A small image classifier, trained from scratch.
Training: soap at rate 0.0016, 16400 steps, batches of 384, held-out accuracy 99%.
Rows from block 4 of a small image classifier, named by matrix and row number. Rows with one number belong to one channel. Each number is 500 + 40 x the weight over its row's rms, rounded and kept within 0 to 999. All counts start at 0. Numbers have three digits each.
After each channel's rows are labels from the 100 images, of 14848, where the channel reaches its highest value: "strongest on" is what is common among them; "peak at" is the part of the image that holds the peak. Only what is clearly more common there than usual is listed. The data: capsule endoscopy frames (Kvasir-Capsule). In brackets: how many of the 100.
# convs0: first 3x3 conv (model.blocks.4.convs.0.weight, 144x144x3x3, each kernel summed), inputs 0-71
# convs1: second 3x3 conv (model.blocks.4.convs.1.weight, 144x144x3x3, transposed, each kernel summed), outputs 0-71

convs0.48:489525459468435523508498516491461564494453478510519488510551578452435585435477489515554453522533471516547551490540467442446572512483462507487523498452550512474456507477494506492502474569531476540527461539502447535480
convs1.48:488469480505457485513474533546459569606464485477530511425438541524519501540391523514520437416470507513472483556465568622457507550481503531535463489481536518519581510483460561496518469505426589496455564483527497509519
strongest on: finding: ileocecal valve (51)
peak at: centre (33)

convs0.77:496574510517462494549569467512473491504490499477431509451479397552543584456482541524448403513512507514503512487510493484521541438531529523516472549472455407459487453498558485434527532429572469525512420494456502532525
convs1.77:487520483538516530502506510531504482464416508440513548497569483579578529452523547510464562470556506559537494456483494528530523492561455483524516484474469515500473443530479533469481516445515488576565465555500506500552
strongest on: finding: angiectasia (73)
peak at: middle right (53)

convs0.5:524519541509556516515556541440518525563564492563455485569507478475577488558536502538479568555424532493476498444515501548507484522539548540491546538518528483465512458518422443534466472562521485453469447470541496574543
convs1.5:541494494492451494505472467471476508457469490511456539510515469500468519488546532580476563518409488517483554523444482526457438456575419468481365500478467469495499431431509558578549538433549517489529506469518526448551
strongest on: finding: blood fresh (57); finding: ileocecal valve (28)
peak at: middle right (27)

convs0.28:461523538495552452458519467581536524485448527485544507467553424480465446474467458486472496486454488428539477546487502524438436443559446467475477536468511445524615508531537501534487545499479515483490469461548434596520
convs1.28:500506484488528489473514491423500559501488497491453514476559474491424497543494430469536497530476517461501422470512475510438515542440452523403576553518479546594525464502473469434506548528453509527484480488520545556520
strongest on: finding: ileocecal valve (64)
peak at: centre (42)

convs0.20:479507500517550464442550528415488444534486486555469522478498500540452470480504459450534567570532499491512589484481557547488439482498488568474516498470554499583522499567441495531544506504483491553489499455480516506556
convs1.20:491504438562551492474562535541524530456486498510484531478497498481531479473521477507533470567524472479433577509512491449583446492451520583508505587514489523557471552564573532482486548507504482458523504490508495532548
strongest on: finding: blood fresh (43)
peak at: middle right (25)

convs0.86:498441494550541455497467496556503467550480529466412453528455465451469452469487510554536476451467468438567510530482552585480562463560503480524404487560455553497458515531529571539468525456467479541514441566481470489499
convs1.86:453549458458523532487524531478483529470522502488503465551488513489498518553479458507504443496500567489525461406494483514418584455496527496589469514530519568496517548513507429534484573490498525485445523537534453541474
strongest on: finding: angiectasia (38); finding: ileocecal valve (29)
peak at: middle right (27)

convs0.1:524458548515490505507464499435511484596476504500501496506464486434479489464484510536433473498446491455535531536466419441490439507472488491471536527509452447496453505502537475401521428446403523526465504521512492455518
convs1.1:540541492500433427519475532525513495545487474489562512557475535495517501500540487465461490544566486508434496447561563497550490497527514465455527469525526531500488449512486533440498607444540504497440570510450525538516
strongest on: finding: angiectasia (49)
peak at: bottom right (36)

convs0.92:532503509436485523457507447511467479576428489518505476518517527481570557593577469497502481556523500534524498477452522434462532479504494537534519431502542485571470600537508489502437423508477477436603527623536493506532
convs1.92:545449487460512523481434500487549464502504486613518489454502501530538571553462523552544596412484456410447541476444497478476489448476522508481491477547479499509557577514514512485519470519440497505599534538424477515509
strongest on: finding: ileocecal valve (69)
peak at: bottom centre (47)

convs0.35:508481451485444502466586448507596546506461458521482488528513498502527512527512475512412526490487520580490490523513492455558483504519508450487487433555523521500555451482461552554557485596502514526528437458492451456539
convs1.35:539410439525516463541551397486566499463529547501493533487504432467498542538457467507433533579473496520504502526483431481496566466458506499549514488517490436471506485485523597476464488515436478487450471466528499501522
strongest on: finding: ileocecal valve (75)
peak at: middle right (40)