config.toml
train_examples = 42238
image_size = 32
crop_scale_min = 0.7
rotation_deg = 10
num_classes = 11
hidden_act = "relu"
stem = "single"
loss = "binary_cross_entropy"
init = "kaiming_normal"
beta2 = 0.99
learning_rate = 0.0016
shampoo_beta = 0.99
one_sided = false
max_grad_norm = 0.5
weight_decay = 0.09
Rows from block 2 of a small image classifier, named by matrix and row number. Rows with one number belong to one channel. Each number is 128 + 32 x the weight over its row's rms, rounded and kept within 0 to 255. All counts start at 0. Numbers have three digits each.
After each channel's rows are labels from the 100 images, of 14848, where the channel reaches its highest value: "colour at peak" is the nearest of a few named colours to the mean colour under the peak. Only what is clearly more common there than usual is listed. The data: capsule endoscopy frames (Kvasir-Capsule).
# convs0: first 3x3 conv, stride 2 (model.blocks.2.convs.0.weight, 144x96x3x3, each kernel summed), inputs 0-95
# convs1: second 3x3 conv (model.blocks.2.convs.1.weight, 144x144x3x3, transposed, each kernel summed), outputs 0-71

convs0.120:135115158138069167099087098159075171136078104157129105133187127148115145119136112081087050170069139107096105127138146122100119117166069127090079110095151119127049126114164151145175099132084139156190129132140112139165117107087097102125123093163099139211116094087135110114192142119081134135
convs1.120:084079084114177119205144127088157115126051150109127040156179129124111112145119087182100146146135150155123125089172099171065154167126200186114115115168137108165024094147128108127106127138089103138137129145099103147162
colour at peak: orange

convs0.101:163113102135111128149146104140079116147098145231188132107145118177107144142111086102097090111085116078098102157144124162138147116151143139077091109098050123151073195146091096137100112150124168127090093147211086156119063124096086111116096106141082143137134099107110166080139151111116120103
convs1.101:114113138122094124160083167135089149104144096066074120091203120087102126096112139210102092124127139176144172158147119181106158105126178111121130165183113144176132129115105180113142172134102110143167146216124152134119
colour at peak: black

convs0.30:151095156140115138151089104122154111137141147069099163160077145094129170084121170195141150143103140097115191118083157187070143158179105125126145176146149142176147139142090093188132170136101149152079111098152153092161128171147136129092088117133064081111095092101147055159172122125117165096
convs1.30:053162137140137128068132067143163097144202135167096125079125131112148093126123111144118160110144111130133102134123135122089123146052117127161156090179098064080158090110083147193074106153154105194064124139147084109131
colour at peak: orange

convs0.16:093099158195146131128147132097134141056100112102070158078101170156162153130137110138214162114131122136109132104134160141089175137154099153113129118125160107126124143096152128133164158117113087106148127085157119152167129041114088197133182139155214104113154091121177100110166094097104109078
convs1.16:101168118123101190094144158202095125139136107122109117155154159108174152145124074089125204183092172143115176138113218177095104150103124081117121095142067134101103078163131130100168143076118112142116094091085141162116
colour at peak: grey

convs0.24:113209168086066153183110130107138112139165115152130143185098140142131117157118141134150040137154120101098159119137076099128130108166148118170135139149114120090109127122101148136106180157160083173104129164141085118081100158102111120112114142222137201090161121097168199150135132129101178162
convs1.24:094087094124070112182156147106116124139161157178124179134121119182135105119138146126126152115121164088107161106115189166145177147126166158122155106149095172119143177149131125083130139133130138133203147146174143133187
colour at peak: orange

convs0.36:141149155172068123228134122159180124192103171135139183106117117119095103103123120113126100143130128171133109118120196060152150103091115145142059139133152123158137157074146125103192110111076105123117129165088148147112160094146180131108142099092115089189110169173162125160069141141120123093
convs1.36:103154119054123183092129093120125136120131169092158124153072076162141086116117129109117138108078070197139107151120168146104133136142164111141077169153141147124150098142062125162138125120162173135163123124122167165113
colour at peak: orange

convs0.113:110207112169137136102156147082084145131104106104137050139089124169149150154142185102150186163138100194084122170147147165151117077142116088149126126182139082105110117160084139140114142135111143141139178177122112113158150173103061106144109128079105105083228128122123148150133170129129137096
convs1.113:131071184224151146109127141093139131157102090177115042128128145099143096076125122115102132140153111029075108111143150094096123128115151160103087124127113157131122210129111164027123134154162094104122163114088092144137
colour at peak: pink

convs0.62:104108126111099091191088130184085089105133088084046094127119106093069112131103102105157107121161090185076130129115173173132142136163104126150099142135130123170128128099118131059130168135152097098096101162146148089121197159129153114137187141116084098186167155136177152158118101139134070085
convs1.62:122081152146100039182069200081116111173119120087080123094106093089164104133118135084141129136117145111114073096104114122116117119176148128099108145138133180162133112159060120130106164133154152150151096101108119108050
colour at peak: black

convs0.127:149087131126069148114152158150096150114112145114092131170131152054186033114130191155151165170158114133128063095106109104114144169136160138095147152159110133165111150137144101130095179129087125172118136095131141144138152185115146164196150162073119171136112144072152080095083098137134145182
convs1.127:143052172164138112114072096133133096063151107195117137091121128137142174142058118147128113137152114178114125100114108109115129105094146114091117134103180130129130104115132128170140149051105122123059099124139116133074
colour at peak: grey

convs0.27:137145118183096108151099142146061085121085116101159090126180080085125121105198105130082103114133157105131071103181140128160096125125109135166102163112130105147121087087087115102155120084120101185156162103137115182107176096130157133193126155143116187079200116116127116087158093136159066144
convs1.27:167135241151119122137108117122132142076166088117130158134176104102120113048088163151074121091144140091109091107129132104082122118162152129136065193144102084128143102213119148108106139112184120126131094127152083121140
colour at peak: yellow; pink

convs0.135:100116131133138145102151130153080171102125164094089108100151145148166063156114149120182244066160114203137124148145098114160125197109159135124077161068093158102118148096098121105123114157166083154111132105157079176092160172123123124107132142162147143102166120090145140160168123116109101093
convs1.135:115095085163080141121134094113086120157138131086157093079098129125185062127102114132142137104143078086134138149153201140109111168132159127140135129129149120111133144120171129160101083072149105144105095111089136109174
colour at peak: pink

convs0.52:113112113137155108149149172095151079102084110127131151115119177082123108123204106146099130115143131112141136092147094107098141089123137119167083094133137100106149202119130104150155092108154107110210161123111136108083232146146128215100144111088129094103114166101113085104151164101194148075
convs1.52:121165183127129106103095112091075135229125077126125123148148139168136131127122143105143122149095162137149181078065105134147112128103164135148155105123140115163102109146089169160084180096159127151088082183118121073118
colour at peak: yellow; orange

convs0.17:119094172183124107156072131091125163118074105149130167142133123198109132116137110137098143104088235153134104139089130169112067149096159128125127147152143095139144093139175163134125110115056124120092154174093150138056099136150159174132098147171108128079084173121157153147163091157103138073
convs1.17:143137087128095118139066099083061111160133155094066104122108158157153140107172114113093133115165085124130088086158150075147156215138170178112129122139108143093149110150095188151102119109152119135083175135179105124091
colour at peak: pink; grey

convs0.63:153119102153209130150120107132111125131142100141113128147166156199095107127147101120172120108141164146147128092083092147090058151104090213109113148106078114096079147072185076098110159106114179143159119071113124184105157116121110162118105116126141104162109156166139210078128107158135166142
convs1.63:132083141104168109145120129112108172058103113127111136168145215183130107171174155100106080159162152114105100161131114147079142103207098147131130141132186107124099177090166061105089131123099163152121133103157139094096
colour at peak: pink

convs0.3:181109125101064138123153107112133132165056104142135120184131108112136067107163085119118140097102095144143119138114118153122105133097104161111087185109172122126062155185148099130148135086100127179126143143108103100169184083135073144132183081094138087080204101128113144150189079107122124182
convs1.3:111190117121143146069131118147160166142112114139122121134118166090106112092179097121110112104129169106134115133215155179141092144153166106165190190170132098081082156124158060141167137131122069205166130175168139175163
colour at peak: grey

convs0.0:151172127098160100166114139155127170098136070164155086117113129122107124080089114125093128100165116160192144125150109074062158158145126175129093142148133168168122222140139097119144106108145123123111065070141155120151105131139098159179080128128104185181077116126127113149202198157117123138
convs1.0:118085095095128070163179134152067113076127177126088127096145087120117137074086113143136112119152141141116127140102071147085088133111111142126129126108143129185140118171093156193116135076107177111099134099170083151100
colour at peak: orange

convs0.142:074127109114120150113137124169135105140151132091115190114108071080158161107084148174106089222076106121090184145192107102097073150129168144143108121160157113176111143128146145119212158155137156144115094150140121164146090120122068113125148124175135136097126084103112104117079164128095197110
convs1.142:124065101079142098152122117160158108172127149108140093119132120170100124124117098125130054105104080111078119101116128095108120126104183098102152177075141127160156088077115079129152137252134096154155089140151098089026
colour at peak: orange

convs0.34:088069156210088193165085141134102142176157183130147160111135147140117094114161132085105125133161161146099122129111108097097088158178114132112181067109056144135084099130147174171100126159134143141146105163158193090123090105103130136141131093096103075131115181090191159098140162124124123148
convs1.34:101152093124149099138162109081100144113101157141095103043145147156138102099162116144147123119080152100140092149152066075155076164101069101084135103111117182106118176086090153129121118095123101160082124054157090097110
colour at peak: pink; orange

convs0.29:130167175108120077103151125169145112167153134139129136103139146114201084097074055047078094170132193119130157095088117184091160088108165128100115106119149127113171120132116141134087093167136109117091128089102083134112092161144136124098073099175145149145118152123085116127075060161165108140
convs1.29:113142142141131073127168080125106088142088143100180117145121103108087138179144082148122082150098177112088118137103101071170168111069119085108132112085120080152143087174129099070147114049149106111111082147178141125189
colour at peak: black

convs0.82:122113148105088127126060124132095144142174081132111112168112093125075138127115128154108182158138071179110144122127074147135159151102164131128086083139133175141108099114119122127153124181122110101103127071119223121090097165171117132179143131136127149174165206085148145129138171135036114075
convs1.82:127130122128169154109122118108087091168142119201104115177112146081128124118115163123179172146155129129073092150110125136160085136149071171162118090181119157089138175102078088114081133177159141159098101097163156141094
colour at peak: orange

convs0.140:186148115074124116162121130132143126168125171164099032069092072110137110184135140155163141145112084127157122137096138135138137092137098108103081101133143099131169156163120107163165139154123091226091086122164116123176090118136167112116164138121078152142099122115105198109105094096109172071
convs1.140:137127141123178181195157128103144143097147093137169150124133048132150130111158188101113099144074099154132115161120097127126150086165096162093163130131159118076124160139127096096195141109154146118191135082104116214111
colour at peak: pink; yellow

convs0.73:101082110149103101174116090121128088201122110150115168175149146094103104203135115126191126160110131122109124140048141077192086129079115161158118132074160175112130152148095148108189136083102091145132118133089154121132142071157162084142132141133148105076114105069131106182129145077146157151
convs1.73:125180114058087208103113147121136099098163133156144142167068134145106128120156103140187098121121083143208137191110130124126164169087110173149202137102141088091072110178130104106061097103118082179099124149094097180081
colour at peak: orange; pink

convs0.102:117134177174090126145175101147161113187099170180075109162072102184170132165155078150170106147128157099104113093131115082104162120158124128125140087068133120135092095133187182151133145126121174175142116084127153145070157143127160121133096155142111171191112133104126126207111098138151164177
convs1.102:145151129114184107113148137128113168129150081120117102099132154133073093148123142167141084077090135171090161128113103137171159094109145116122175115088142152112128141092105119198129117076108144128184071093114146099090
colour at peak: pink

convs0.132:129128117146113134120121122120147180120142130168162090077143108035153120069167134154070119207132124113101068079124127131152139131189085149111129117090180130114177102157138143072124084147124098154061104142127126123130128107134137062164134091109180107108202132128135142067112070093109140104
convs1.132:094073183084155176172211129125162133096172155169205090182120100120137162097171141148132102167119068110115082132086093078149127173139163131116183084112126170135105123144117096074129091108132114128171093150144108148111
colour at peak: orange

convs0.84:159131183160175155129136113115053206099116087138167125133118160121144134121112120174095097092156166131168137102122145139082134113138051133110173094139101101096083120132108191088151088124098157175206155099098145150171109104104107157144085063126154138151137153138101139214147118142110098138
convs1.84:114133154110141096173106189066123141116087155120107158117139169159081158133123084095123108143151174103117134130127168150143138127110085152156107074160165102107144086119089122099128148085134131121157126132113193155120
colour at peak: pink